Weights of a small masked image model: norm rmsnorm, moe expert_choice.
Rows from block 3 of a small masked image model, named by matrix and row number. Rows with one number within an expert belong to one neuron, the router's apart. Each number is 128 + 24 x the weight over its row's rms, rounded and kept within 0 to 255. All counts start at 0. Numbers have three digits each.
Before each expert's rows are labels from the 100 images, of 14976, where the router gives the expert most weight on average: "top examples" is what is common among them. Only what is clearly more common there than usual is listed. The data: aerial photos of the United States (SatlasPretrain). In brackets: how many of the 100, against the usual share in percent.
# router: router (model.blocks.3.mlp.router.weight, 8x256, trained with AdamW), inputs 86-171
# gate: expert gate (model.blocks.3.mlp.gate, 8x128x256), inputs 86-171
# up: expert up (model.blocks.3.mlp.up, 8x128x256), inputs 86-171
# down: expert down (model.blocks.3.mlp.down, 8x256x128, transposed), outputs 86-171

# expert 1
top examples: crop field (49 vs 8.7)
router.1:134090096180146108127155091140123146141119138125156135100118132124096148159112109141124111140094135153119114107150144111134144148148147120109047116132096090104148100178143113091144141106114095139132112103139166154124130165148102116127095154131118151107148136
gate.0:143109142121140163095131153120101137149156101145140124111125128168125116119070118100084139091111117130139097094126159183165168156129121116127125110131103115124095133174106102109125124177146124142164158112142138115122138190111114101100127122152139115146136140
up.0:153119116151114140100161149097103110137147141100114124128125109176124135123112140071090150096105143152114088119106139144137163145150146145121098096123103169133102128124116097145123135142108184141139113123132108124105154166114128085120100166146142109136122121
down.0:119072143119121093111160109142140179097167104151115156128172165135106103120113138153100145125108104124158166106107105114127142130136104122084113134130122177159127147138135108121112170126111138088108154145128154127148149107132146054126129093141165134148163102
gate.1:112096126148114149147112195149145134082124143103107149144126130132136143114145113132100145137125158086140111134155161143232073137142137120138091137146118074125121109097130094126123125118150133149139115150124111117137134086114153110145110172145142134122166096
up.1:138116090098150107089127135140104132157082114070134127117157133094129167096129154103114154148103135107116125134149145150095143122109145142104102142142130073130108137136157142140160166144136133155140094128137153183167122123122111131122085124142138127137139116
down.1:126131161120146108057105185138114150109162139159100153110154138099114126107125125115156117126102093075103136100124122164065187133138147125146107153143135111140095155147106107126138144145115151132104138138185154140180139128116146118131126136095140113111137141
gate.2:139137127150086128136151133135130112172118121131090118119123139096160199167121140121136135156131102136131111139160168135114182197136114125103034127115081142140134145107087101139175133114150141118088128143089142109094094135124156120111105150093124167138099148
up.2:141124100137115125135106128132155140085122135131159106143079136162102155115131128134129160086143185105130142138133102174162090073123154123138245125138134106109133092139113183126085137165122136111133116147105130123121163125099158137165172108108157105161119080
down.2:096123123119116162129160134144139134113126138113112142112142129111123167153112099087137097159152161110126149111179178122122126174133126100125080120096140108146100143138118124163130145133122156121123124134127141100108084097069140101095098142109098125158128140
gate.3:183180099129067124163149143144117120147144128172154134113171151134137136219106092136129074122134123150104128093118114113120096097140087153159092128166135095127153096146112090120151114141107124127133149134091145135106145144149185177149159122122165129100105107
up.3:178187119136077132167111156149129142174114120093157124082183144102109158158101112140094093091138103129113154110125138099116092097165098177133137111145146123120146103128129089113115136131116104124141125113083150130141136149165153164133145083132153098102142120
down.3:137159167139154127171097108131147116104113136115125143133150178116116128131106098147130124129126154177120108137133147152117108153111143144146131142146140075108166171109134176152066105101160159070138124154103145118126135189133137121126113146134111157142130131
gate.4:094102142165129120081189130113127155105164104109134101118138100174163098124119176120120124123131130111146117158101126117148126169131134103104100098153117129139154131152141114104142108105134133128138114166088122152100156147102121099088102109142126117105118123
up.4:100092119118132170155092134147147113065069090127107125163143116133135095151114117140137124133119145165136087121138130168116135132154120111202198166111108097102111160122135123102141146143120183115117118117132136142120147142144108134102145169161133115110093130
down.4:129129121189175040123155124154126166131147095123106117111115132120092133156162091134115164161098133153149123132108133091123121147110088149108136155146114096113142144148120127138123108135141145111136133139107144144144144162126107088119127157141088152107128123
gate.5:129126133128114148117143169159099156162153119109129110065170138168098179147141126109153119150136112117162113114108134116131152156155096128131126141147103151120105146146161105144153140109141129105140121136166097162161171162106095100121145170106123157109118147
up.5:106160122095141127155108065103153114113143133171143147164081146100152091145120099141129165076131140159105132140140178124124132077079149158122125108144147150143132122134110145114104178132119122142132152120102148102129113072131157191119111133137105134163154092
down.5:186121090132133118094108127114093148121152114152137091104140153134127160161136120160129131140156091161120126159165131134128122124149122146113144115117120132163104127152119127145143157173127130110132093094162140104121151123117156111164108170093147121120144107
gate.6:149180143103126123076150163166110125166174142148156139099122104105124120121133068101107099142079096145121128122098160166141167140079092112105131121144114131128117087159143092144155116128127078143121149134133126111157119104119098087119118134170121119128120110
up.6:176127121142120100085149170111164105173109113164116140142133129120167132133117138142141122090117140144130126127108123098171144163096105067102169117168124104098138125132129120129134080154125128146170076149143130125132141111159164090141103159130160145161192114
down.6:123173121151101119094151150142122130139136145131144142109148143088104103137112126134144124134154144119143160117141134135165130095129109094141153121133112108071099120092135138183136108144139138122127131118089148102127118104147136126133130071128130105131116096
gate.7:076161111147186127171121158122144151140161165111133109111141102136152073116132129134145129120178101089120132107103143080175169144174150163106149129125117165127083095084125148096137138144099127122140153113139109110118098097130133184168157121128119147127117126
up.7:105154097133196130170154187134139172123123136107146086107122111137096095111159111138144120136150073127095122124112160069166169125141153135108135147161111167158083127085113150105138123141106132115104139120106086087123084063137111166161161140143090128127123127
down.7:141136108098146121107169202109127108141133149100113208147114126089157094095124149153139111139195054143109104139152123126109159153144119116176142146126128196123070145111155120132110149145143128161120116120133113140131111165101116121095136120127124141131165090
gate.8:094120143103157116184124131133172155135107131132099150118130133097125132138121138140117113144123137131120104131168137135121140085157127147116170112080134158128130148153111099142106175109156190123138143100131206155144134120158122111131144123132126123138112114
up.8:123120115131171125140128101146130117101146108135181102127133144166108120125093110131114171129168101161139122117097105157111086134117132107159146100159107135111126134145136151152132139150128118133130133110089112123169148146106139145067106128094151092129094129
down.8:161123136139156141097127167120122123132161110154126156117121092127157131122138112121116121131154119153139110151127086141090153090106154125162114121178147126178094134128133154124096145095128139173157130145114143112159135110097144095123133147054082133095139121
gate.9:127132157169147089081158152136148131119127078132125117119134141144103158134106153110131153102098137128122155101103114145083114123130137087119155141110125102134114142141152134083127105105104138135097134141152121107164102159150118120095079139176111155143112146
up.9:121117119100101161114088110120102100146139162136121137116115155108168103068151142144146041133140120091130107137118114115143127121145104158108110130104126116118092132151125126152131102129140106125128118153125074131129155104155178158120159046177106116087107124
down.9:176102103120113163158152112110131119113148118142123114141154140072135095145109165151144092123104130128079151158133170166148135116151154119115154108150121136115115154103151120115130132087101086184124131127096116156136131151143140160148145092080141156112118156
gate.10:085097115095146135178143092143112118138130106142114075138222127141169134111119142124093119120144113122082110099138160121130200123131131139128133146119142136106110107111150115150084136124105139122131146120110118128105083194133124151126152137135152127128134131
up.10:097109095155127145147095079148142157123182117136126093126177088170133128156148094109078105130136121130125092092149126105136148147141125161103138129156127149112135121172146115160082141094147172110153140137108113124103157155145132106114153133179110112116125161
down.10:102116096114106136105124146121176106116141102133133156100215165119134108141146153167136121163107122126112102090102116126177159124117105153126106096128119145094135116126172111166128121119145159121132106162126094157081150133131130091122172143120103104132098170
gate.11:114114079145186138143118101110085116100160120132144156157149073119133068121118137096118155091113143138141166146116112147118145095091131143118151071170134131097132165107148116127111132138141145142130113148094124107074157098136146145086111143137104136130115097
up.11:122085109126171116170045109136118144083140123110132147146101121095139114145146112155119160096084139171115123147116113177115146121109133133129087120154135102142116199125134103128128165132097137159129097102133129116106142111116139111132110201118112110131104116
down.11:140140115130142097162139155132116103098146101138112124105131152107145146120093131146137067111168110175077132114126108161121128128139147118135061075153124107089124147115149113120099173115147109155143126132167122136152144134123120091126146114125111158164096123
gate.12:086107089112134130148124110144133131133136153082126134129104129114142096162095125135110101175092137175120131135105143114120162085150145152113173126134114137103146059098122125129139122140105081137157124091120105139150135177126140122104095149144130112114125112
up.12:106097105126123124154096111128126139115113144099112148128101145100149103136090173138131088151139103136124174116088132122114151115136127132120148120143125133091107087113144112135123139162140077139176109079123134136172135165142113141137084124158110122143188131
down.12:117123121106127110127120141134130094136147139111108127128165150115168083117059141083201129100151152102156131132129128144110124064127143142129184163108125135137116143115137138127129154142114128170152107139108119098139154109115142134136083130158111189148139122
gate.13:135104121090147087129143138141104130137137112125145116127145119134141084130106130128121118098119126110123111121122137132129149154131151143147056126118156164154124152124130077116094134140141134126152155123110110133140126111139116118147108173146075146129160127
up.13:116102133179138148098128103133128171111105140143146104122108093126117088150088126122093148144108114172119144137125124120082091104121136124101148145130125105118161156158150177108117115153120140145148137119107149157118114162099118109145110082147165144096118142
down.13:102143097175104205158107096130122095132120183139117124169132119175090138092130123114120095102103154123171147116109130143144132101145119134164100144125113112115110092114130140154141099116108103122119098156109118149139095156160079160136079097157126120112121126
gate.14:143113145158100123193125075111085155149106104136183146127113105149159122170100143093156132126128117105130121132148135102158115134105120097108108126104120131147158169176178130160083101089113127145128098150132123139093166091104138107158072132135132118152105139
up.14:115110141148135107164136066129121137141115102107142150155143140137143099171127124091167116127125162113121081125147149125128098120131141104100090126110099129141130157144173111135115090106124125131177105148116122101115144098097131135120088187131132150117159145
down.14:121125107086131157194133163158153160125099135112118135119109130154172137134142143116119169155105155110135145158094168139077063141102129103102090125130133135129128130113147115110141147116126115161132111203124112101135115085112158137149129110118165079109152144
gate.15:117134126142099148097108138161126169157144120149099142136136104144118139150126085113086109100150155174121117110138152122133111113124111146152101142122098140165092133165171140133142159126117112157166134150139147165157138104110129135105146149121095141109136149
up.15:141111119121100163132121102144096116136146140128102171124108119122115180129123084122120104108150137144138089133119112162104104149161125150127128135070107060161108138151154161120138142091123132173164135130140169134165106179144128143097140153111081146132120162
down.15:144107135112105184149150167120097150104122101123118106127041128113122135093138079154119154143134162178141114114140109128134107159114129159129120169107106132113124123129111116145123101120156131107127144116135154128143128104123158129168137107083140129089101129

# expert 7
top examples: crop field (39 vs 8.7)
router.7:094150154127115137140149138137150068064172139134100143177160121114120139112134123177138159158094090092142100132111140164161066151131122104144127114139133142124136140140122172148094175074120098117145099124142095134113125108113139149133106127161195138121063135
gate.0:123170137152086137135115134137188082132099159119104111147164125086104132147159146120134156140155133104133114129126107131117116101128124127104153144167141145173095097148107124117109143114094132151177159109105114125131177125157124162142139071132111118126178090
up.0:116103134121148102145120141163156114128181118146164114144129145156086143154073166144085146065150139146107128140165150162141081151163125083134111158146140098080125126158151153131098160129170141127165140129116139135125096161124139125095126120102151100162127138
down.0:117130115091120154181157111157115095127111144122143130116079102176127135078147118097121106131136131116102096087145117144117112072108147126139118136103122138110158135106108164157151123125166097138146115131125111153066151187134092153137107125137161105137133088
gate.1:136149126156132107092156124128108131162202092142136132084132112169157120135155080096170163166101118141154152096079147127141155128120131114099184094156110120102171143136163137135120142119133081103165158117138157144085095113105130113130076157137122143129106130
up.1:107118125153148124135108141134147137080082165161115177162126154145166102144102144145107135113179150089133109141142126139116139133163156137113061135067098130121096109133107146154134107140124144137115104104087145119107109129117094121101121131083120118117107109
down.1:187111105136139170246084146121108151129125145136130071102058120141138144103107137124121148135134138144109098131114125125119129124125131150116098151154123102146128124114142120114150132160123141165077132198119154158158127134126148134125154136107137099107138120
gate.2:128139160128162165099113165127130115116153094098140114125138133143126101168103119086107138126140112112140101131139149124089141132151127160111136142122103135120102153186129115146150157085131123146129144155110102163172150128121146143100153158131116127136111115
up.2:204116141121119114103133143115120146114078100130081119176135125095142156094108116137153133149089141090132116110101130101081114136115144103140105163118134112097141134127125117102110135129149121118125146136098146163097140110131154161137158136074093078116168150
down.2:118151149127120156116090133090093125065160127138120150100085122106154107120096162129121163148104203074101141152144120108097130080120126104115155134138161131152151145186149098113090133147116163121134117100167124109097120126125130105153109127112090150136128139
gate.3:121141142099140115107113102126162128104135139167152154094123130152117111133134127131136140103171094092138144147095135168109129123088138154118097084111143199142168115157149136112161154149107113168121155137119093161119129166128155146165131132097120118164134116
up.3:132147124115128160133098141108112151116144165119149149132172114124101197142119156131143172150109117136133142160139116141136129121086140132163132093115090101105128115133171167116118086100118093137146150141117151122170116139106116134144129166120108095126105114
down.3:152096123132112139186148079125155176112155137119128096142118101150148090128140159170115125143133125103128126142167140157139142112102133164115124129083119124127170145132139102148128136150144109117104149095112126146132123121179141168114171129125189128140105115
gate.4:108145107105126112114129118144204115114108134147124153112190157152135158149122141142145123100124179094094130130093117147112084163135115083094063132084123125120132160128143151144120139154162155124156146104129118122128140085129139124151132085130124141139132145
up.4:104105143115151104143092134136100111122114118133143113138122135135122139140137135156161118130062134128121139129138099123102147134122108095134157135074126120130124184144146139156115057087128121109099114111157163116093112117124100088114104183112152120116104112
down.4:106152134117137130118086159110153102145117102131140169142145174139145127156113134162141148077140143088111119124121152135143155128136134120111077132134130113099159134168100121150120156119117151081121104113157098141154133086139097133141129124073107143154118182
gate.5:083109135126159099107163162093134153167129136099127111109116131165160126104090156147140191099082132171093152104161136145152113156119165124117166129137097106131099166121105150109139128134114122112109131132172112144154101100111151120119149125131152154137135131
up.5:096130126131120088094163153109158089133126125133150125117166135139112109177135121150136107146081128123139150180163156135125127129154129165120083144122124111138117128186081122100095194104162115121131104143163122114159085098116127145155128148119102169163152147
down.5:136129140122107144104121073117145125097117164132108159090113150084143161121168136144151143153157156139133113109120121125060082145126120103124099084146145137094131092126119144130083146167118118115131158065128110127114142132108127137118115120156108145134128119
gate.6:116127138124110092144097101104085140128185083173144117129147145123140087124090110112136120095107157098153156135130173151083136084148107130148146157110136160145108102168107146126091112151116119111117144129107113120145151130102142146117103168104184110104135125
up.6:082163146125092100107129121150106135128129125124158117096180154156143129119136129097134165106140130107117130115137114124091131106142113138092095129079120172145106086129065112158167123155092114100133165179088115124158149130067109132129079177098147094128170143
down.6:151104167146153128094063101136144149149144155146134145114110106134130164138129115118143123121087105166087134154114142093095076179111081148102155096088109113135079088112152101147113142094107100099139161107159135130140115147099071128126112121109142123159160141
gate.7:132146157131162102125144149099155128166116097173074145144121135162151140158166108112124106157115192108124162146076153133144118134107085087120128142135090141156100182150141104103147157155144106130130139115127197148104151105154140130158169134120138122134102131
up.7:144140112123132109119158113102130089110153141126141100158140115166127155128147121093134101150087122112116145148101115181134124191125102118145131139105093179137111160159149118113128126113105081132112130072133148131113150111124150141123122134180158139097120132
down.7:146136129116092127084157138100154125122165137123098113114093114117078101141157159148161139114117132075149140146133136156132123124123103119143084166141073131153144127109087185136084138102106126077102096094138126146094133117104130092126102096196130158129083109
gate.8:160147127180153159127155107164125103114120150118101115147140124146117150135157112139114131128117132154126096143108132191102109137124136140140105131147138118117104064138115122097086143147143114153104131141133154101107190154167117093142159148115043149122114144
up.8:141122138130108091124114099087148105089103137124126145155133129122187183119163118134079176143106152135138113132130127118104101129107126118107134115131163109142108140155123104131110157090155156132127101119115170124108116143083099105154132173097164150142132162
down.8:097161107170183178114119106116088106106147134132106112107172119136128116104138122120083140138111100109141121135076090147103135129151097133134120168135179150134114089129100102129088167155166165168140133142112116114144126113125125155160135190096114132157127127
gate.9:168138138149151140144123098148090102131119149142125153113172117083127110151132137156063175088117140100138114120121097082098134095161175148112111147103141117105136089150150130128117143134159169133149148156104144102119122164117131135118069134092108110117160104
up.9:115162120148133131141173142122109095118140103090154102080137161134150112139159078095118131137116157141105116134119099172107107133141144149126221101124115127103179120147132143145147166103102114133127146113107104120132136153134147136124123134161117115160150111
down.9:133147117111106108202153129136145177148045120116106135110075134125117129117132141129125111122159085101121124054130127166092109087135129137164123149190106134117126135150082146124124114084141138151126114173104154141110094115119125147083132140126125096126126107
gate.10:152134108129099146098080112114137157160164090131127166128125145098108139113112136132161131168116142121127120157126146137133120123122102138135076123135151145098133111134159140120106073107131081135171100134130127148112133147080114111098152113149094114172109118
up.10:108152134117132138134184142157086097092124151125132102108136101135133123118158131140075124119116102135134123126085083143149131118098131086139201127107126142129119147115118143115163204140123149118149155126116112098145137141131151100140097150127147129079157143
down.10:094151131151115158051184125158147097123157165143117132141140127111150151112152101127094131116133117130120114116154169091147156098160133080126106130126114157142136128154107165170098140096132148097122151102138066135123136123155148140162137114125143121167082088
gate.11:113128110126110154137093116107139151175148147136103131126133116123113140144155152100098121121145115156109140119127109100145120139091131092133098147106128155160148139109160154119153154129132113151102090158143163172113132088140104142149168104115135139131096150
up.11:147139144139171144126140114122121114101100149081127172057151142144124096108162110060119103119106148091107154116117117079117144105156148137103186146125108180127125149156079132118108123129139109124114153155102103111167092136144116166097121136114169148158142140
down.11:149150170154127117118128140116144135121094136151112124131151114124094113149140105123089151121154165197093122098112104096096154106146162089146090123140102171118159191155137148123109103127165128106134125120144154119136112112109105116124155146098130154165112172
gate.12:107129128164134118124165131135135120112128107071108113151121095134070144085132135158120142085138145140139148124068159109116121154146117178121174100103187092092114141115139137108119094161098097164134155097104103124109139129113120136133122112127110114128135171
up.12:148137142132100153120082120142149145143158157159078092152096125077136133132142132106150098145140131121119125142116095141120127157087118112133081116115133162155155136084136109120137122122123120148114143189121150128093145160112163146164134113110165147129104146
down.12:138152115106112116143131109095084107071112126154103107113139128143138127064151121157126114140150120102113161113125108146170135107136152112146153138131103120145151113121140159157148166128134153131073117104125110116172134170127155144126119150102111121140139121
gate.13:125143086146114174152088170142121131154156154122112142115160150126103128138143131120097093135116077152124134152155115123119171127133117142137180122129125133107137185098125144152101105112126115130086136138115112129140127116129090104060126122116100140130108121
up.13:117117134127100095132164087153164148116139109123129130101155133081118145102103128101171146139106132086091159119084117136139146110168136133103120152132123109112129115159112119130122194145125124093140107079131160132100123094079097132135173116097113149122121108
down.13:119108075112128132173110118132122102110168151113119122111128179143111136119142106110173086147148148099090123142110127113103173135145178130147081141126118154122123160135164141086125137130124138143107118119148132064151109122114120101133157116142118128121122094
gate.14:128150129150074149114150141106155095082094179103138157077056129157088135144131110101085116112152153104144151111119122140104157127135108138120161136154167122136115105116153141113115079093133115113157166120084146107120116089125141158126109150148077149123095117
up.14:107160108135119131136132123162146097102135150118127157120109123169083124116129127097104106146118126129119128128097121155095120135138124118134099145090131091145132109102135148133137120139106135153103148107092153138172117117168135146164095109114122147077049121
down.14:168121164127086125115123123151130117126157087129129156122160121136083120122120106121155111124102142133100136090107137140170107125115140133102117099117123111134127089103100143135136180082110147126140120150123127139132139120101098115137153103131132173107068094
gate.15:162107105127124117141113152154172122184147105145137153122161147075163135173117125150162116171116130116166106154180162145163086091092133160132038130140104124116107168123123113138108118117138109094123134109105134140161099129131103115143135104142131137136140128
up.15:136096139091112130109126069126121137122200081111136108124059111139136153153117117104099153107110191125108135152117172111136142156136140105157127115160150142137147122110150170106131103106156089113165080137138083153104114128115154137107102146112107115159104084
down.15:101156107161148181197073116102121121165150143160116103097145125093150137106125144155104156106137149125142105142155117150160105090137167139126158123105160118141088147125131140132150119134111118095137110086144117129135113066138114108121154143137109099099126099

# expert 4
top examples: building (91 vs 42.2)
router.4:147118151082137090126170136121130102119153101117112140121131147120114136100147076123122149088113103100095078155148097127116137178148120111145154146098166107129117112124100145125109153174130167095127092098160114125109111085153123127116161156125127104093103102
gate.0:099125148140130133125171106113107153153124143133128110160123144090120124136146142147111150135131139120134135154116126143131173100139121155118148091133117141162149107083138126106125123139111111108139108112149175118104137174108166124094127147164071106086099165
up.0:146125132141145117095148152152136171147114093101159079139093104113135137161143125098101152114116116088103148141115104113128162160146171130116164133153107134102150069120161117155109099114129114117122121099117156106118078129115129080081092120126127108106118152
down.0:111152170166090144113145134136108117129083155130111133119136126113130130061139137171125149102083105140145129083104078113127140103147138113141099108108164123134141113082097119124128093187134060107078132121127161117102126115161146116139103147141125091129132136
gate.1:123129128103124125154127070118068126123090162141141165137118141132092132146103121110149167185129119089151116149154123143133110138130110179163140118143122098127121158082087143135143108198157177179158140128133106135124099110095084114107143098105133154100140131
up.1:112127145097153135133122128112178137164123073138132122084169101114119074150116137105118107161133129110121121117140113095118133162135174127145106134133144112112130060108135107128098111186124158141147144142139109148088124139138115153102167081116192105112174148
down.1:122122103126103148192118122152145081139089126135125142133135129153179157104141068121100130158135092109185086118130138123109106171118138112127158134112162118127154058126110185139084152126128138099108098175123126172132134107151098130133119120114128114111130114
gate.2:116138128147129169144149120113118133166147141105111137104150140124120095106099145157086137160126158150103116091129158107127099071106146142142081101112151118124122122118109112122101158107166124151143137114097150148196146126126153126138143118109109105115143142
up.2:092117136157138121123098103133142125109144150166114114120141113145111121162116158143144159115101145109138152150142107111094163175069166141100058135119143114146160152132131151146091168160119141128134127147154134131112120148115162152110096146153115140091086144
down.2:141089106138103174128119087120118165122102141133166149172101115116124131111126128162101161102155119147124129128086176130133076103125128145140171094123082077147129116134132145158141094045106144104145155132134124120166081174115099149136111142154144118115143116
gate.3:106143118152136089088132113122151130141130124131132168119124150114145106160079138151133147079124110155112131160137135107117122148138122078094143124143122114129108144077108146128133121116113137125102126075139162112125140125151124152119089176149113138124100144
up.3:117132121134134094075137166123151148123112140133167185135173138113172104143107142175153144116098154117123113150115131122119153170141127107104132125156134138132095170098089119140119103165105152148120103079150120094079170134144155166110132148111125157114126137
down.3:104158105112097207122146091139136160138139116140105104135130151108168122076118114106131119144126100155118097098167101165119123105118146156140118103127098160125145117194110120152141133099121137131148132109122107136176116135087115120099133135125129107166142116
gate.4:155144122146143125139175089106146113084124073186122091071125097148130100106074143131147136134115116158146158139137111101122161104137113150098086118122109100121110154123094116113109181116101103131117102134098155117112101155166114089150103111140136123102124147
up.4:109135127144144136099153158106098080129149118115074101099144126147075130148143100109089099122099131151136106122097117104109149126126116145112116157157137162158117116137151119121129148090141147172114112135144093103079139139113124154129107124145120093063148100
down.4:162087124157110118154173116095123130171181106146129149113093123088138177127152125128157183185149074109118142118107133139135119151131106163114152164157116138096100145112109139118159120117141099097141137113123181118143115087103124113145098168110148156119121135
gate.5:116145134154131138121116121110141113171158151137100147127120088090097131077132112115095120153161125146143139149147130129093087144133129123136104117154080084124121142121143158147104118096110122140128118126165170180128129116118112181140183157135135141093127112
up.5:098137126102111107129129118095155109094129134091153157141141121182131179139110114141138170164151126104129096130151061135131112098133112158139116111129100166125121149091119110143134177109111115153117121120101082165133122115137094133107142161101086105148133161
down.5:170122116122144135130106127092104143161207100129166092149146124092165118111139123094142110127103130113128143110137134127125093129134102121109096115101118113159085115105140138097128142119164139142153136117117149136168136095097128123128157120077165130128135144
gate.6:112147113132136161123137159159121147157118116139160142109101127144150113129120124110156143119104178117104146117143123150160145073138118080131127119134161169099153101158152118135129163157125148126132172095130119152137133132127105114118140100148109115168170116
up.6:111139128126144147138170095124088129146161160124146111156144164118095148163133110121154129155195114139141146166167114129110184118156114146162126157108133100144126117127121148116144067125161119137148140146140150097142130129112135174136134147119161110164116134
down.6:168113142104127148175140123126136103156100114158146137134152121151124154117170112094122146156156119107160135135129125141082155157165150140165168107141129165101090093129152142128135153103110133099176123129160151131164130162097107142135167147125167146119165103
gate.7:141114132154138158114108120141140181155134129112088111122162201145134129166136130120130153151121151111137124180156145098116134124150134137102176139178136154168144125148135125124126169135176128129104203148091180132144159134121141102087104159104142092141145111
up.7:129120156117127124133137134130137195155117089119106113086124148167143101103155139131134110106141164128121118150126130071103147153132136146114125135163143132164102150120149104116143149084168150152123141118110137131138134090120141139119149140115105147140114123
down.7:124106092117173110062099124125098097120122126132177116112118122130115128116152127148149128139161154153126140109131138126129134135119132125139107120111144134138090141123123128139115100109158081167124137143142113119142121142132118095151137111104140144078108154
gate.8:086134093129111149146132126096110118156088098157102196081104156159118126105118158106110102121139123157127105135075132145147139104140096092142093120106132137164126123114128098160149126164135131101144091131139150147126138142140160098150134093114172125092127154
up.8:078102136096149129092132118110155114112144142138154113117142152161092128117130131143119121149140158183151107166130095110117154137095174166168184119116132146121103131130094089106107085139184123120155163153109104104160162137161124104131172140125126122127160102
down.8:128105158130149110116173112139150109095117133116095147114141111120120115105110091082127146124141129129147133115075117140195159118129154141131133097136157115137086109146140137133127136136114133144127148134162156136170126163123145144156158106100114133107062115
gate.9:116195100132143119137121126117101139180102097129126123124145124144157120114092136149115139138149164133158139152152094155127107090138115112119068144146144146137148124101106126160155152118161153144086138110113161130093157148151147082097109155115078137132147141
up.9:136149099111169132156103148174077156156103082165096119118177134124070129115098102143110090119107135142160102132159137166149108101106105112139105111124122106153153141141154133165112117117127145145127129172113135112131128154149131120108166147111068132129117109
down.9:109097128125093153132131136145148123087143137121133151140185097110137137121103118130157126123151103143071113107137140142168133129142120123111128141125103117124136112132140121098147137118135097082132086085123121164148146082109130142150104104103097098115101148
gate.10:138134156099137139116103152107134106093064108157132126111117082155067124163126152099144122135124140088169122115119128107128103152134135115166165139073115098123105101191115123117110139122079122167090167125121125098146166137092120120091189127105093109140172140
up.10:129131125121119149126135128119102140118136136129090152117116173149180149132092079144117156125102147159117132138106110180152128135082124123114090101155122131114147151076119089157135130192151115121147140094167114148117138140146101108128096109088127134120139177
down.10:117121164129123158126178095123152140105122131100160165125189174130130127110110105137137141137135121143141122121108114126114098131112134092162156129120119109119144119119130144118118161095108118142143137116135086120144151137121138112109160124146103126123135124
gate.11:101135141122138111129068140137094124131153155117117130154154123093139109167141096183146087133128126095157149111137150109127116097111155100152203136108174138127142064158147145128110145117120207112150131179100123113136112129093133116104106110145102094092119149
up.11:113119100196141134119146136110134133089150111180100112137180156112219119143045137109161101138113091111103134150150136132131133114122128087146088121145095154139151172123148136139120168131115125151144166146127143105148103149091145137124125113119153132145146136
down.11:109150124094131153111169116157144172135117105116118154136064163136140150107116127045111146152147161125104117109155149114121103107133119158109134125145179140097143141125135117082107158135146133135111130097095158129152127109133128095119113125157120111131110132
gate.12:134141115140153150132157122160139147111145133107141147128130158090183063058155120090121085156133151105134160147092146116146122102138118150100205129111116188129125154181096134102174095126129122113120173142151115142116140131175126132115121114144121144157162153
up.12:116140137135134131165144083134118143146139080162129125130086131156145098090127123139131096116135129121153116085107141125125108119141136120168080139111109133112122124093090126152126099134135171138093184114141113102097127144141135090084132141186101143067084121
down.12:151161117113139128133086127166160121129119133129105123164140119097136132135135119120145134103109153140132128122151146144107149159142137155139117103104141173141106108101167138130087116142112177109123166081165127117175125160135144133108172100103104120109123091
gate.13:139146131123147119104154149127163119140141161151113133100151146122116141138160149141140132094114165131145095140147124093140159136143134109090120138100160125161134107153156113148157174166157164132145146108112129116138171145162101146137148090147118111135155133
up.13:102121123150096126130131107120109145131130069133124096161142153129136120127103103143130116147128097108104144136096156170183124125086098112185078138134143120130125100124114093122127143148068131140102104138134124138154126138073145155118095108111171125157122117
down.13:085110192176149106141130169146096111131109183131143130100117108137111160141143095122134105110115123158145147111133147129128100134146104151147157120144126081147149147084099131127178127129105099101151155140126156100127124118104162127171144132128147105149116105
gate.14:065186103117154143082099132115114133113138145137083157101158120179164123143106142124124145099179148099134167139163139127093129134117129099131145159132106182151153128150161110148131170167101130140109112115140127108125135108138131184152128137093139096110126114
up.14:124105102164105131140172133114097144063137155128093098136157112110143164147104120122092083139115102141139157150132145135114140104108162123172133117126132189152123118141121090115130155163140161107158131149102147076125099137114136110130112111139129108121163103
down.14:145116164111128148089174107149133116129174154114113104140127108118100103118149127137141180085109105159137124143138121108092115112152150168126133111127109127108104137142107112111172151145141084078097117130133127114094150108165160135144127142114123100125163094
gate.15:139127122156138086089084125106143133118127141128195143105124158174161088131117155097117147155123158146123136158123149122164062121073074129105130114165111150184121160157132140106111141083128162092165075135110137122152137136119140136129131118103154146136164120
up.15:124154144140137116068122143129177103143124144129140182112105138167156065173112145113118171112138145115148116137152120135092085125158122136129118137144120130184135166114135106141143105113143156142155136171159151142165090126107179157184147152105078135123151126
down.15:140118158109144162185145142128126168086124157122127091147095151136122081099126147125169108124176128149158144133153112152108087130153134168106134138117134151123108102120094128165109116143143131097142097145136120123125133183132182157155136137183136102140156088